A small multi-label image tagger, trained from scratch.
Model: 64-pixel images, arch vit, num experts 16, layers 8.
Training: 10600 steps, batches of 512.
Data: trained on photos of plants, animals and fungi (iNaturalist), 155796 training examples.
Rows from block 3 of a small multi-label image tagger, named by matrix and row number. Rows with one number within an expert belong to one neuron, the router's apart. Each number is 200 + 40 x the weight over its row's rms, rounded and kept within 0 to 999. All counts start at 0. After the name is the row's rms in percent of the matrix's.
After each expert's rows are labels from the 100 images, of 14848, where the router gives the expert most weight on average: "place" is the part of the image that holds the peak; "top examples" is what is common among them. Only what is clearly more common there than usual is listed. The data: photos of plants, animals and fungi (iNaturalist).
# router: router (model.blocks.3.mlp.router.weight, 16x192, trained with AdamW), inputs 64-127
# up: expert up (model.blocks.3.mlp.up, 16x96x192), inputs 64-127
# down: expert down (model.blocks.3.mlp.down, 16x192x96, transposed), outputs 64-127

# expert 10
router.10,096,151,204,167,186,195,256,142,191,191,220,162,221,182,258,188,234,172,209,212,244,180,239,308,184,269,157,156,202,193,177,195,248,126,193,191,237,126,254,160,164,202,174,188,214,255,229,172,130,141,270,235,248,226,219,217,231,208,204,180,229,279,162,153,229
up.0,099,280,191,189,207,232,339,157,119,179,199,155,280,132,173,186,174,199,202,71,201,207,200,248,198,257,163,174,177,170,180,204,159,207,165,120,199,216,200,202,197,237,217,114,219,200,189,214,174,199,175,182,274,208,118,213,178,180,278,196,202,220,208,145,247
down.0,099,189,188,210,205,226,193,192,238,195,172,150,202,227,146,183,174,168,201,176,197,250,272,230,264,276,195,208,215,345,207,149,207,200,260,200,206,197,300,198,169,167,208,174,140,216,225,212,172,176,217,231,81,204,294,220,205,224,210,192,143,280,142,199,194
up.1,105,302,182,209,225,226,303,151,145,205,191,195,199,201,202,209,193,243,252,211,207,193,202,201,202,215,245,203,171,239,193,278,208,217,222,155,181,195,195,217,188,293,214,204,176,268,199,181,161,175,247,199,201,201,245,217,188,194,260,191,202,181,201,55,195
down.1,106,227,117,176,218,224,191,199,200,176,172,153,201,164,201,199,194,228,192,200,269,246,187,191,193,185,99,198,119,221,246,274,215,225,187,226,303,175,202,216,193,178,229,229,267,192,160,223,205,186,211,203,186,187,256,237,165,244,215,229,207,199,177,285,254
up.2,086,197,204,231,213,203,105,173,179,231,196,148,223,197,209,178,173,190,198,275,157,201,225,199,300,194,207,273,212,200,187,173,279,170,175,170,200,224,164,217,193,201,196,233,269,213,294,197,170,195,215,178,202,245,200,287,237,173,194,217,201,166,177,214,244
down.2,088,163,139,198,256,200,258,154,238,233,192,269,193,180,213,241,211,182,293,207,170,229,175,158,209,200,206,141,210,200,164,232,202,211,210,222,192,222,182,252,192,200,200,254,231,161,161,200,156,205,171,184,190,136,171,146,149,159,146,214,246,262,175,276,200
up.3,101,193,216,175,202,47,198,205,231,180,204,226,201,134,200,116,193,164,215,201,170,219,114,182,119,219,99,164,198,180,246,272,247,144,217,193,255,274,294,218,165,162,201,113,183,235,127,227,261,239,236,168,181,190,205,136,203,252,201,212,210,172,197,208,207
down.3,099,253,250,200,179,245,163,226,171,83,170,228,196,216,198,230,197,201,202,235,266,163,199,186,208,264,302,200,225,170,226,136,163,200,234,200,176,218,168,167,218,200,213,175,131,242,198,119,216,190,234,155,199,226,191,218,214,198,205,224,123,159,280,137,189
place: centre
top examples: order Passeriformes

# expert 15
router.15,095,146,182,152,218,280,193,153,171,229,273,157,153,196,284,182,198,175,239,204,163,135,193,239,227,153,137,132,221,215,176,224,239,214,179,224,203,150,246,175,178,226,205,245,188,200,178,217,190,231,224,235,170,177,297,163,230,233,250,133,132,213,237,170,200
up.0,105,248,177,258,188,250,180,264,215,216,275,190,213,274,174,217,225,184,190,270,226,218,208,244,191,195,204,183,204,197,225,203,201,163,73,245,269,120,284,220,264,215,147,252,247,220,196,236,150,202,226,201,203,219,216,269,197,171,208,302,120,180,194,186,252
down.0,106,135,284,177,175,203,170,238,204,205,202,195,197,202,241,183,236,200,253,211,262,177,278,224,182,236,199,202,163,179,206,266,244,126,245,133,172,201,173,193,221,199,222,174,155,196,190,179,212,319,191,168,216,186,156,177,169,200,166,225,226,261,222,218,231
up.1,096,202,178,159,340,159,207,200,222,126,155,151,200,206,201,208,202,188,170,200,71,201,200,216,144,247,198,148,176,192,141,194,281,250,171,251,200,186,201,201,164,203,223,289,149,256,157,195,181,199,220,141,199,135,186,200,166,182,247,250,222,281,194,206,189
down.1,088,158,198,252,133,189,154,309,319,183,187,199,301,205,220,223,226,141,173,234,230,158,276,200,195,240,192,220,302,135,228,307,239,247,209,197,191,227,167,238,202,247,123,298,209,252,243,144,152,169,189,302,262,198,181,214,188,200,195,241,194,197,193,229,197
up.2,114,212,194,234,217,209,206,164,192,240,203,211,275,263,212,199,120,244,163,220,199,195,121,191,195,245,197,200,211,232,188,241,100,193,221,121,209,209,260,205,178,240,240,166,193,180,178,176,167,204,264,285,174,198,198,258,240,272,173,203,188,239,260,223,119
down.2,116,140,222,108,175,189,201,209,132,304,160,196,148,109,232,198,210,219,233,194,195,177,197,199,241,194,174,185,204,100,211,214,201,262,156,270,194,198,162,167,197,267,117,149,184,200,209,165,237,201,97,201,200,164,190,169,202,191,186,219,178,171,200,76,236
up.3,059,167,204,175,200,200,145,204,125,171,170,144,184,221,180,178,210,97,171,269,230,252,155,190,197,172,183,217,170,199,210,218,164,189,168,189,84,174,167,247,137,236,180,187,262,204,210,207,253,221,207,194,238,158,162,224,187,221,183,194,199,201,196,213,249
down.3,061,156,203,199,199,205,201,149,200,272,223,213,191,179,265,236,144,265,272,147,187,134,210,235,159,155,208,213,201,190,161,174,199,142,148,203,201,228,197,188,273,202,243,190,113,201,259,177,190,201,228,185,210,251,198,218,243,208,208,205,191,174,326,218,186
place: bottom left; bottom right
top examples: phylum Tracheophyta; kingdom Plantae; class Magnoliopsida

# expert 5
router.5,099,219,160,183,241,249,169,165,154,235,228,251,221,221,143,209,167,193,141,155,224,199,171,141,276,256,183,244,221,276,140,162,167,322,164,271,219,190,235,240,225,191,144,219,240,196,189,255,180,202,224,207,160,212,213,160,207,231,187,274,220,207,226,165,173
up.0,105,212,220,214,204,196,167,221,138,201,224,162,169,158,205,236,200,216,250,257,202,195,163,193,216,222,227,195,256,200,275,244,201,199,206,40,181,195,199,125,215,185,201,225,202,152,202,228,158,100,209,236,177,162,154,209,192,156,106,199,207,284,195,166,110
down.0,104,193,196,220,241,215,206,276,181,178,245,102,193,194,221,231,175,242,155,158,109,201,231,166,186,221,244,202,146,193,182,249,256,222,184,203,198,194,246,212,242,135,203,108,234,254,212,270,200,204,188,245,196,220,195,207,220,210,200,227,197,220,194,200,245
up.1,100,152,142,247,198,207,222,157,210,199,179,305,140,148,209,182,184,220,200,197,196,197,229,211,156,165,196,247,147,197,180,196,200,199,202,187,197,77,264,249,227,169,152,139,272,167,196,193,197,296,199,186,241,237,223,201,187,181,180,257,195,178,151,219,278
down.1,106,255,247,202,210,147,167,179,187,175,288,258,200,212,190,191,185,274,207,194,163,244,162,189,191,256,195,121,252,138,142,209,205,211,171,205,236,163,180,201,219,243,218,189,198,206,196,209,193,99,200,111,160,198,183,202,190,216,174,201,226,187,227,286,219
up.2,105,192,246,231,215,198,182,184,170,114,192,181,150,198,150,225,75,167,188,199,181,218,202,250,200,239,223,264,200,214,140,301,195,192,195,201,228,204,174,197,145,203,228,139,173,197,221,212,194,172,209,253,221,198,224,201,160,158,241,176,197,261,250,266,141
down.2,093,184,192,171,220,258,238,199,217,203,227,185,234,257,220,136,291,151,172,240,185,199,147,200,278,232,149,172,289,187,218,188,229,44,199,228,174,213,187,211,233,202,225,278,138,174,204,120,176,248,249,155,197,185,176,249,197,195,191,229,210,192,112,173,256
up.3,097,271,294,209,198,160,241,191,220,164,234,264,181,230,156,200,202,230,171,126,252,178,213,177,222,179,228,278,198,124,239,247,199,207,137,160,224,199,167,203,263,198,202,171,210,194,222,281,225,198,187,234,188,200,222,199,179,205,195,194,219,200,166,227,194
down.3,102,200,217,175,205,199,164,196,294,152,194,157,224,175,210,252,110,246,202,198,199,259,188,205,181,213,261,201,210,175,211,229,223,233,231,217,164,219,244,218,191,223,83,233,229,210,256,211,116,198,204,171,244,123,221,126,259,172,201,224,160,202,191,211,187
place: top right
top examples: order Lepidoptera; class Magnoliopsida

# expert 11
router.11,108,144,185,163,188,183,240,163,145,253,247,212,204,255,235,185,164,115,187,193,244,242,187,211,250,173,179,216,244,202,163,233,163,176,211,202,219,201,226,233,211,272,191,184,213,132,168,283,152,173,171,212,121,135,171,207,155,222,213,197,137,182,198,193,126
up.0,095,211,188,90,205,173,233,199,168,119,229,270,198,179,91,211,177,200,201,203,90,218,197,245,258,195,215,253,233,279,211,225,190,231,191,188,230,202,229,200,223,270,201,229,240,178,201,293,206,222,195,211,236,208,172,214,199,204,217,226,120,214,240,197,230
down.0,101,212,194,221,236,241,169,201,203,240,324,200,198,218,198,167,189,203,151,210,184,258,220,196,157,200,198,183,180,261,209,198,269,179,238,255,202,212,89,202,119,171,198,221,131,186,200,161,176,199,151,204,191,171,231,230,171,212,159,204,205,127,207,201,205
up.1,087,196,198,205,156,196,156,159,122,173,249,124,203,151,198,149,155,202,203,212,120,257,201,205,196,231,193,189,206,210,261,177,199,196,182,110,185,308,196,161,207,290,196,187,202,243,157,270,225,111,173,201,200,141,110,272,170,127,274,205,212,172,207,252,190
down.1,087,203,285,167,166,231,255,249,207,205,198,203,197,188,250,173,179,216,212,212,221,201,163,227,155,136,213,212,171,157,205,241,71,202,227,260,188,178,193,86,176,202,195,211,183,225,241,191,102,200,209,229,175,200,113,158,220,199,100,195,267,250,193,214,201
up.2,104,233,127,238,123,201,175,228,280,167,223,185,184,224,185,210,223,202,224,198,200,215,206,201,212,168,232,200,213,178,173,242,216,217,186,211,143,114,203,228,257,173,189,262,268,185,96,232,199,202,154,52,186,239,140,198,111,185,191,191,264,216,192,200,143
down.2,097,109,214,161,183,180,191,217,210,202,135,196,194,200,243,124,218,207,195,213,108,176,204,201,203,155,209,181,200,190,244,169,187,162,207,202,184,216,142,194,98,139,203,285,182,190,194,191,198,201,186,162,190,157,232,199,225,202,191,248,198,264,179,252,158
up.3,105,223,184,264,254,199,224,188,192,256,150,144,199,269,181,218,280,196,210,206,132,200,196,170,206,213,230,201,197,199,170,221,187,185,202,247,175,26,143,199,314,209,201,184,263,173,200,215,182,199,242,216,162,201,200,219,149,228,211,161,186,293,179,212,257
down.3,110,107,171,169,147,185,202,264,212,171,222,172,112,219,185,145,161,227,214,200,211,167,194,188,201,223,303,215,192,234,214,175,199,148,151,137,226,208,172,191,203,242,200,116,203,201,183,195,169,218,89,129,201,171,231,239,181,198,330,198,209,209,254,223,211
place: bottom right
top examples: phylum Arthropoda; class Insecta; order Coleoptera; family: Coccinellidae

# expert 6
router.6,095,169,149,205,226,144,235,210,184,234,192,151,166,273,227,287,259,168,257,223,166,189,192,226,166,248,116,192,223,136,175,204,231,119,192,220,248,196,228,188,143,202,219,247,227,195,219,196,221,224,216,224,227,165,208,134,234,193,198,205,178,265,210,155,274
up.0,095,283,167,196,197,218,153,153,178,204,225,246,196,208,218,200,253,187,184,249,221,198,144,186,208,259,159,200,270,212,140,241,225,179,217,230,193,259,199,86,287,196,201,179,242,192,248,195,173,201,191,252,219,171,227,218,200,158,196,194,175,250,200,220,197
down.0,093,213,165,191,204,219,226,174,250,135,250,220,202,203,193,230,220,224,269,269,250,194,200,201,222,182,239,209,163,213,205,170,189,196,176,270,110,217,205,167,88,206,193,189,186,147,293,222,280,284,202,162,183,230,163,213,149,260,196,212,168,294,161,237,183
up.1,104,198,188,199,196,242,237,246,260,264,200,248,179,337,153,157,189,188,182,173,158,217,205,180,228,198,175,221,178,206,169,261,121,168,107,197,247,177,114,242,165,200,192,158,194,232,183,161,154,195,209,254,206,266,214,210,235,202,204,292,162,202,242,179,233
down.1,106,178,207,200,158,324,202,173,195,160,251,163,212,239,205,195,223,158,212,222,237,134,203,140,175,192,227,256,229,116,197,216,244,192,268,191,113,201,283,130,206,131,208,270,115,148,215,234,199,259,203,203,216,154,148,248,214,195,209,196,278,166,200,177,269
up.2,097,184,231,193,200,254,205,265,179,200,197,227,184,301,166,308,223,212,251,239,202,222,215,127,198,207,141,203,178,171,254,217,139,184,205,155,190,217,220,234,238,204,203,201,263,199,190,183,210,212,309,172,221,162,155,145,197,231,207,173,193,201,207,176,157
down.2,101,202,196,206,153,203,160,209,304,184,219,186,205,167,227,167,203,202,244,262,187,203,116,198,252,243,263,147,198,203,209,182,209,239,169,205,228,179,248,196,180,259,136,200,199,318,254,201,214,170,202,124,214,222,170,219,126,225,201,177,185,243,259,224,195
up.3,086,210,200,248,182,210,202,154,251,200,192,174,203,209,193,243,163,157,190,200,325,228,206,245,199,193,258,296,224,179,200,268,203,188,192,227,195,199,170,149,230,178,204,211,101,186,269,201,168,199,236,202,242,217,120,110,198,186,200,238,205,170,149,200,238
down.3,097,211,261,156,239,204,226,203,200,183,272,174,201,232,235,107,173,299,215,201,143,212,94,205,252,169,232,191,166,183,220,209,282,233,215,231,208,195,230,204,243,200,187,197,205,179,179,208,200,204,170,158,117,219,217,242,200,179,206,179,202,273,188,176,178
place: top left
top examples: order Passeriformes

# expert 7
router.7,096,203,189,145,190,202,139,123,303,258,200,241,155,242,165,142,145,209,259,145,213,175,128,115,165,209,161,244,269,251,138,218,156,175,253,243,216,191,241,143,222,240,230,192,224,162,202,142,146,258,187,160,189,269,255,124,250,233,195,152,166,280,146,183,209
up.0,089,278,201,259,202,195,284,221,173,210,183,259,123,220,195,284,242,188,199,209,213,223,206,195,191,126,195,266,223,208,203,225,165,265,184,181,205,199,173,219,233,197,198,200,223,226,258,134,128,201,178,199,190,195,223,210,203,197,193,156,234,120,205,210,232
down.0,093,201,151,164,133,195,200,201,189,206,237,200,101,197,185,229,68,190,199,195,184,199,217,259,197,247,259,190,240,218,218,195,224,245,163,199,240,207,197,192,262,153,186,205,184,168,206,177,206,308,130,226,206,207,189,198,241,203,211,136,150,223,217,138,168
up.1,099,135,202,184,232,209,164,125,193,212,222,249,199,225,181,204,200,118,188,182,202,182,224,193,192,183,247,200,121,184,270,150,165,215,327,202,205,274,217,170,208,219,207,319,192,202,182,249,210,178,220,220,199,208,214,180,183,208,188,102,187,177,170,246,195
down.1,102,197,182,231,265,126,254,201,172,237,186,156,191,247,194,159,239,171,177,289,197,250,200,157,223,202,192,196,194,199,197,191,202,190,182,263,173,191,203,245,188,200,201,161,237,197,200,180,214,200,138,210,205,198,195,128,176,189,251,240,215,193,243,230,135
up.2,078,185,198,204,240,217,207,181,181,195,159,197,200,199,226,238,201,218,193,139,231,274,188,176,242,241,203,90,202,175,289,164,210,172,184,242,180,191,169,224,312,265,267,232,212,156,195,230,258,252,246,152,199,196,207,214,202,226,199,179,248,193,177,207,169
down.2,074,170,169,178,283,104,196,168,185,180,201,337,281,129,218,218,199,166,205,202,181,234,243,198,186,77,318,149,204,224,251,186,173,183,192,211,188,203,170,198,236,200,201,208,206,160,229,191,200,203,190,216,159,179,172,146,167,155,201,210,221,210,180,282,208
up.3,089,238,268,184,267,216,134,216,200,169,160,211,63,273,205,266,260,221,336,95,230,135,266,158,241,179,223,230,202,192,239,150,231,158,203,240,193,174,199,194,174,141,207,286,201,295,193,212,177,148,201,146,202,210,204,202,251,200,226,167,143,250,198,212,200
down.3,097,116,230,118,200,174,200,209,253,212,248,201,185,207,150,197,200,224,190,252,156,172,193,201,310,148,252,176,117,156,148,206,170,170,310,189,166,244,155,200,186,204,220,202,154,227,191,173,86,186,183,192,237,248,253,212,166,201,129,234,140,227,214,188,216
place: bottom centre
top examples: class Aves; phylum Chordata; order Accipitriformes; family: Accipitridae

# expert 14
router.14,093,169,186,166,232,201,240,107,163,258,117,174,126,226,256,241,184,216,264,202,180,168,149,156,210,240,108,213,180,203,168,178,232,157,163,197,229,144,230,180,152,250,175,223,205,118,207,169,160,244,222,226,251,159,223,191,183,228,217,152,133,250,193,213,186
up.0,109,256,198,199,174,199,199,319,213,200,206,266,248,281,245,154,199,111,200,193,176,147,186,174,219,200,220,206,139,238,217,190,205,216,199,219,200,190,229,200,160,250,275,230,195,287,200,306,218,154,186,200,140,198,163,226,197,219,311,147,181,197,204,248,207
down.0,107,143,232,264,231,256,213,164,229,219,127,229,172,228,213,194,175,227,159,205,102,196,242,180,215,188,137,165,269,212,224,156,104,220,232,151,200,176,203,129,191,199,167,158,204,188,207,198,306,198,224,244,124,201,174,210,212,304,241,171,146,223,208,205,184
up.1,095,133,230,196,225,201,201,134,181,203,100,194,170,175,258,198,239,188,138,213,260,153,149,293,290,200,180,199,186,207,202,205,145,175,195,231,254,185,182,82,186,208,181,182,199,202,198,92,228,200,175,181,220,108,179,184,203,183,243,238,212,199,198,210,218
down.1,092,105,272,86,119,202,237,202,206,160,201,204,193,181,134,189,195,208,196,207,271,218,189,78,337,197,233,225,154,172,247,223,201,177,215,167,229,200,199,202,201,165,329,192,232,201,221,200,159,219,179,249,106,251,200,99,118,172,176,170,255,124,203,248,198
up.2,100,205,278,259,206,182,144,217,214,200,236,179,191,196,195,183,294,196,192,232,252,218,210,220,209,139,247,233,110,276,233,224,184,206,129,197,201,241,254,177,225,207,130,209,247,224,225,196,272,202,203,194,175,211,226,214,188,236,125,192,148,195,140,180,249
down.2,104,180,192,155,179,157,210,218,199,200,200,118,225,201,194,316,149,215,157,142,230,193,193,227,213,192,196,213,158,199,153,142,203,175,258,201,200,228,195,188,283,189,237,201,180,168,191,237,203,246,200,80,186,140,199,186,195,285,103,215,260,272,184,246,200
up.3,119,180,212,246,97,230,131,235,216,150,190,199,235,196,206,220,341,194,108,163,197,202,100,214,217,167,216,199,197,208,171,236,231,230,158,164,210,199,144,268,170,264,198,319,212,209,220,227,199,174,121,176,248,160,152,201,193,139,143,191,236,78,191,225,199
down.3,107,197,177,182,173,156,192,318,184,226,229,205,199,194,195,219,250,194,253,199,210,196,202,203,202,145,195,226,168,166,126,173,210,198,190,173,177,169,159,117,217,155,145,167,146,152,190,199,239,247,189,211,229,194,236,116,175,197,180,291,162,121,252,207,289
place: centre; middle right
top examples: order Charadriiformes

# expert 4
router.4,102,208,183,192,170,225,216,218,201,137,225,223,212,191,171,186,228,153,233,171,227,203,129,163,190,255,222,260,135,245,175,248,207,210,182,193,251,173,253,182,163,182,242,136,171,182,176,220,135,255,250,246,274,218,151,156,215,223,240,174,163,243,142,190,247
up.0,107,190,201,183,217,180,213,171,197,196,158,197,256,195,182,279,322,183,187,144,215,184,194,249,224,250,241,205,205,221,261,199,199,200,184,203,220,196,254,159,154,203,124,185,148,202,187,151,244,133,201,213,241,129,236,161,235,191,251,262,216,201,195,217,176
down.0,117,203,267,211,211,191,238,254,176,208,193,243,220,199,209,205,233,216,143,193,199,203,207,169,182,272,144,306,197,209,200,215,248,92,252,180,182,243,199,200,221,198,200,218,196,200,256,238,198,192,249,182,221,190,237,100,259,161,179,196,255,119,255,191,122
up.1,091,159,150,154,190,167,256,244,190,203,246,216,134,201,187,278,201,203,125,186,196,212,256,320,295,171,255,154,112,289,190,225,176,204,172,210,170,195,193,191,222,224,179,210,131,180,206,287,145,197,202,228,127,202,182,206,191,173,185,204,197,276,199,192,195
down.1,091,215,196,111,157,276,199,138,216,245,74,227,196,213,224,200,156,162,179,200,167,216,185,166,200,186,200,181,199,198,211,206,234,198,155,193,313,192,220,171,192,152,202,179,226,183,159,192,127,201,198,187,190,193,193,195,202,259,244,198,199,170,145,158,188
up.2,097,209,218,200,250,178,228,176,148,264,199,169,159,217,208,184,186,158,195,252,184,228,194,257,216,172,200,201,222,133,198,212,206,199,180,181,200,232,231,174,281,148,211,184,194,203,228,182,211,208,206,199,196,113,184,210,209,240,143,204,245,49,201,196,312
down.2,099,163,215,197,197,227,155,194,190,202,208,203,321,208,208,216,198,198,204,221,201,222,219,199,241,167,164,213,207,213,109,185,243,64,230,171,163,193,194,176,190,183,235,216,203,232,203,170,159,163,156,180,168,300,198,194,226,194,147,184,154,203,194,271,148
up.3,092,200,193,187,226,113,286,188,117,214,194,192,208,222,98,219,151,226,151,242,195,291,129,162,227,170,193,217,216,87,237,200,205,231,200,212,203,181,197,218,218,168,252,237,181,195,215,178,164,96,212,180,206,205,218,213,150,210,127,193,175,198,94,188,177
down.3,084,200,200,269,230,251,131,229,198,181,229,202,281,144,275,302,199,172,287,210,191,198,231,155,200,201,210,237,212,291,195,199,175,238,174,246,220,208,124,200,175,214,207,174,199,175,164,133,200,195,219,169,178,201,177,228,260,191,231,201,278,195,233,239,189
place: top left
top examples: phylum Tracheophyta; kingdom Plantae

# expert 9
router.9,097,166,201,158,175,170,165,119,157,290,181,175,197,248,155,159,239,200,154,195,187,185,183,233,253,170,175,155,196,257,155,205,240,242,187,225,245,247,195,231,129,177,139,274,224,232,237,227,203,227,203,209,193,202,237,153,189,262,134,222,208,279,219,194,168
up.0,117,205,171,159,165,179,199,187,232,173,199,200,265,255,201,202,144,230,190,249,114,192,206,230,113,191,222,197,181,202,191,281,237,250,217,192,247,213,190,158,180,199,208,172,192,215,128,239,171,152,205,163,204,178,190,234,217,217,184,213,193,180,241,242,250
down.0,106,176,199,201,199,226,155,212,227,218,259,114,187,113,211,204,228,196,197,195,196,202,189,226,206,264,244,282,197,236,223,216,183,213,234,161,191,163,231,172,201,200,209,126,233,204,197,121,197,194,197,187,158,242,186,210,154,165,146,187,305,176,194,197,214
up.1,107,207,271,189,175,173,194,275,197,202,230,289,144,208,204,324,198,166,234,246,276,217,202,214,192,211,207,243,224,147,188,204,245,245,186,242,168,170,191,228,164,52,251,192,146,264,226,183,212,168,205,270,175,92,153,193,239,277,188,169,93,203,203,160,231
down.1,112,183,260,204,181,158,174,180,174,160,211,194,156,198,252,230,198,208,116,199,203,224,220,132,202,201,168,205,276,209,316,240,87,195,218,148,158,195,269,199,200,200,189,199,205,138,186,148,212,178,201,214,193,203,180,34,164,200,209,237,318,189,150,183,244
up.2,104,202,212,211,176,200,200,209,183,224,184,166,211,200,194,296,197,194,96,190,200,205,202,297,198,161,247,222,201,199,237,161,197,299,226,293,171,214,200,212,194,197,222,230,227,224,166,199,207,189,174,197,185,68,171,142,209,181,194,214,204,199,203,204,215
down.2,106,201,200,199,196,249,208,266,242,201,196,139,182,189,179,223,235,202,200,200,201,194,284,276,233,237,194,213,207,216,190,221,222,200,169,217,185,188,199,238,168,241,220,198,227,204,172,77,158,197,198,165,201,179,165,199,248,217,199,162,178,208,224,198,201
up.3,103,250,180,210,222,246,265,188,139,182,219,224,215,197,73,195,237,212,157,113,177,222,209,241,275,174,204,284,179,159,186,222,243,216,178,185,195,251,197,209,203,258,237,280,219,181,202,200,218,310,188,181,198,216,238,181,233,299,221,203,218,163,195,201,145
down.3,099,245,183,221,181,151,202,214,190,232,117,280,277,192,205,205,68,217,190,177,203,177,174,185,267,226,247,89,231,251,199,265,217,257,209,220,196,100,191,201,158,160,208,242,222,205,134,243,216,169,204,223,221,302,171,244,232,175,166,216,122,262,346,89,120
place: bottom centre
top examples: phylum Arthropoda; class Insecta

# expert 2
router.2,097,147,257,170,148,176,241,134,136,156,217,154,283,182,260,233,250,210,187,228,277,132,142,215,177,215,188,193,286,225,191,234,167,140,189,269,181,180,229,256,161,203,181,243,182,254,181,186,197,236,152,187,200,216,299,148,226,149,207,151,152,231,231,122,167
up.0,101,173,336,201,164,236,176,191,210,197,149,229,220,192,219,183,206,291,203,226,175,147,211,297,120,148,243,198,187,171,108,201,201,232,217,192,200,288,234,206,244,196,198,210,188,202,167,165,192,173,246,165,184,212,242,205,249,238,168,197,200,188,218,201,191
down.0,104,247,133,192,199,295,89,200,210,189,255,125,202,209,191,210,139,181,200,232,143,219,216,105,251,200,174,241,206,188,238,215,149,187,196,99,194,200,128,101,198,197,130,199,200,159,185,220,95,214,200,197,201,159,241,230,204,137,210,101,196,193,155,191,235
up.1,110,225,193,174,200,193,193,255,223,180,178,176,189,205,151,268,174,200,187,208,201,346,202,203,237,183,190,207,201,202,159,166,186,200,198,167,201,246,103,127,179,212,242,256,176,210,229,185,245,216,228,242,199,237,201,179,218,291,176,138,283,198,199,157,213
down.1,099,186,186,137,200,181,189,185,198,202,221,200,215,183,203,229,164,193,232,218,214,175,197,155,221,276,198,142,186,206,199,199,173,221,260,210,180,259,204,197,199,245,117,179,182,151,233,145,256,172,153,319,180,280,200,184,192,215,158,216,197,186,224,191,224
up.2,092,181,253,213,199,172,272,196,192,163,218,257,227,194,217,196,161,157,311,194,220,242,223,276,225,199,83,182,213,214,216,220,251,143,190,204,179,224,158,262,198,211,138,105,208,241,198,228,205,157,300,291,292,200,178,220,255,182,216,166,268,202,202,196,213
down.2,097,194,199,252,202,193,194,201,201,194,202,207,234,237,198,193,206,203,126,198,210,279,120,102,202,190,210,156,143,233,209,158,203,199,209,194,199,308,170,235,135,197,210,201,210,180,169,189,148,192,130,106,254,169,169,137,213,200,199,175,189,225,191,164,195
up.3,087,179,129,231,197,147,163,218,179,145,199,171,313,143,141,199,161,159,186,276,151,246,197,184,226,147,195,199,248,199,221,215,218,201,169,200,120,210,134,177,169,173,155,142,200,178,226,188,296,202,196,201,199,180,222,194,252,207,195,221,212,202,165,186,203
down.3,098,164,266,203,192,201,193,167,201,181,316,228,201,212,205,214,114,178,212,197,257,200,240,196,198,244,183,213,72,200,196,235,181,214,207,203,204,221,190,164,190,237,176,236,122,203,199,198,258,207,131,190,251,248,205,180,245,212,206,116,192,278,205,224,171
place: middle right
top examples: order Accipitriformes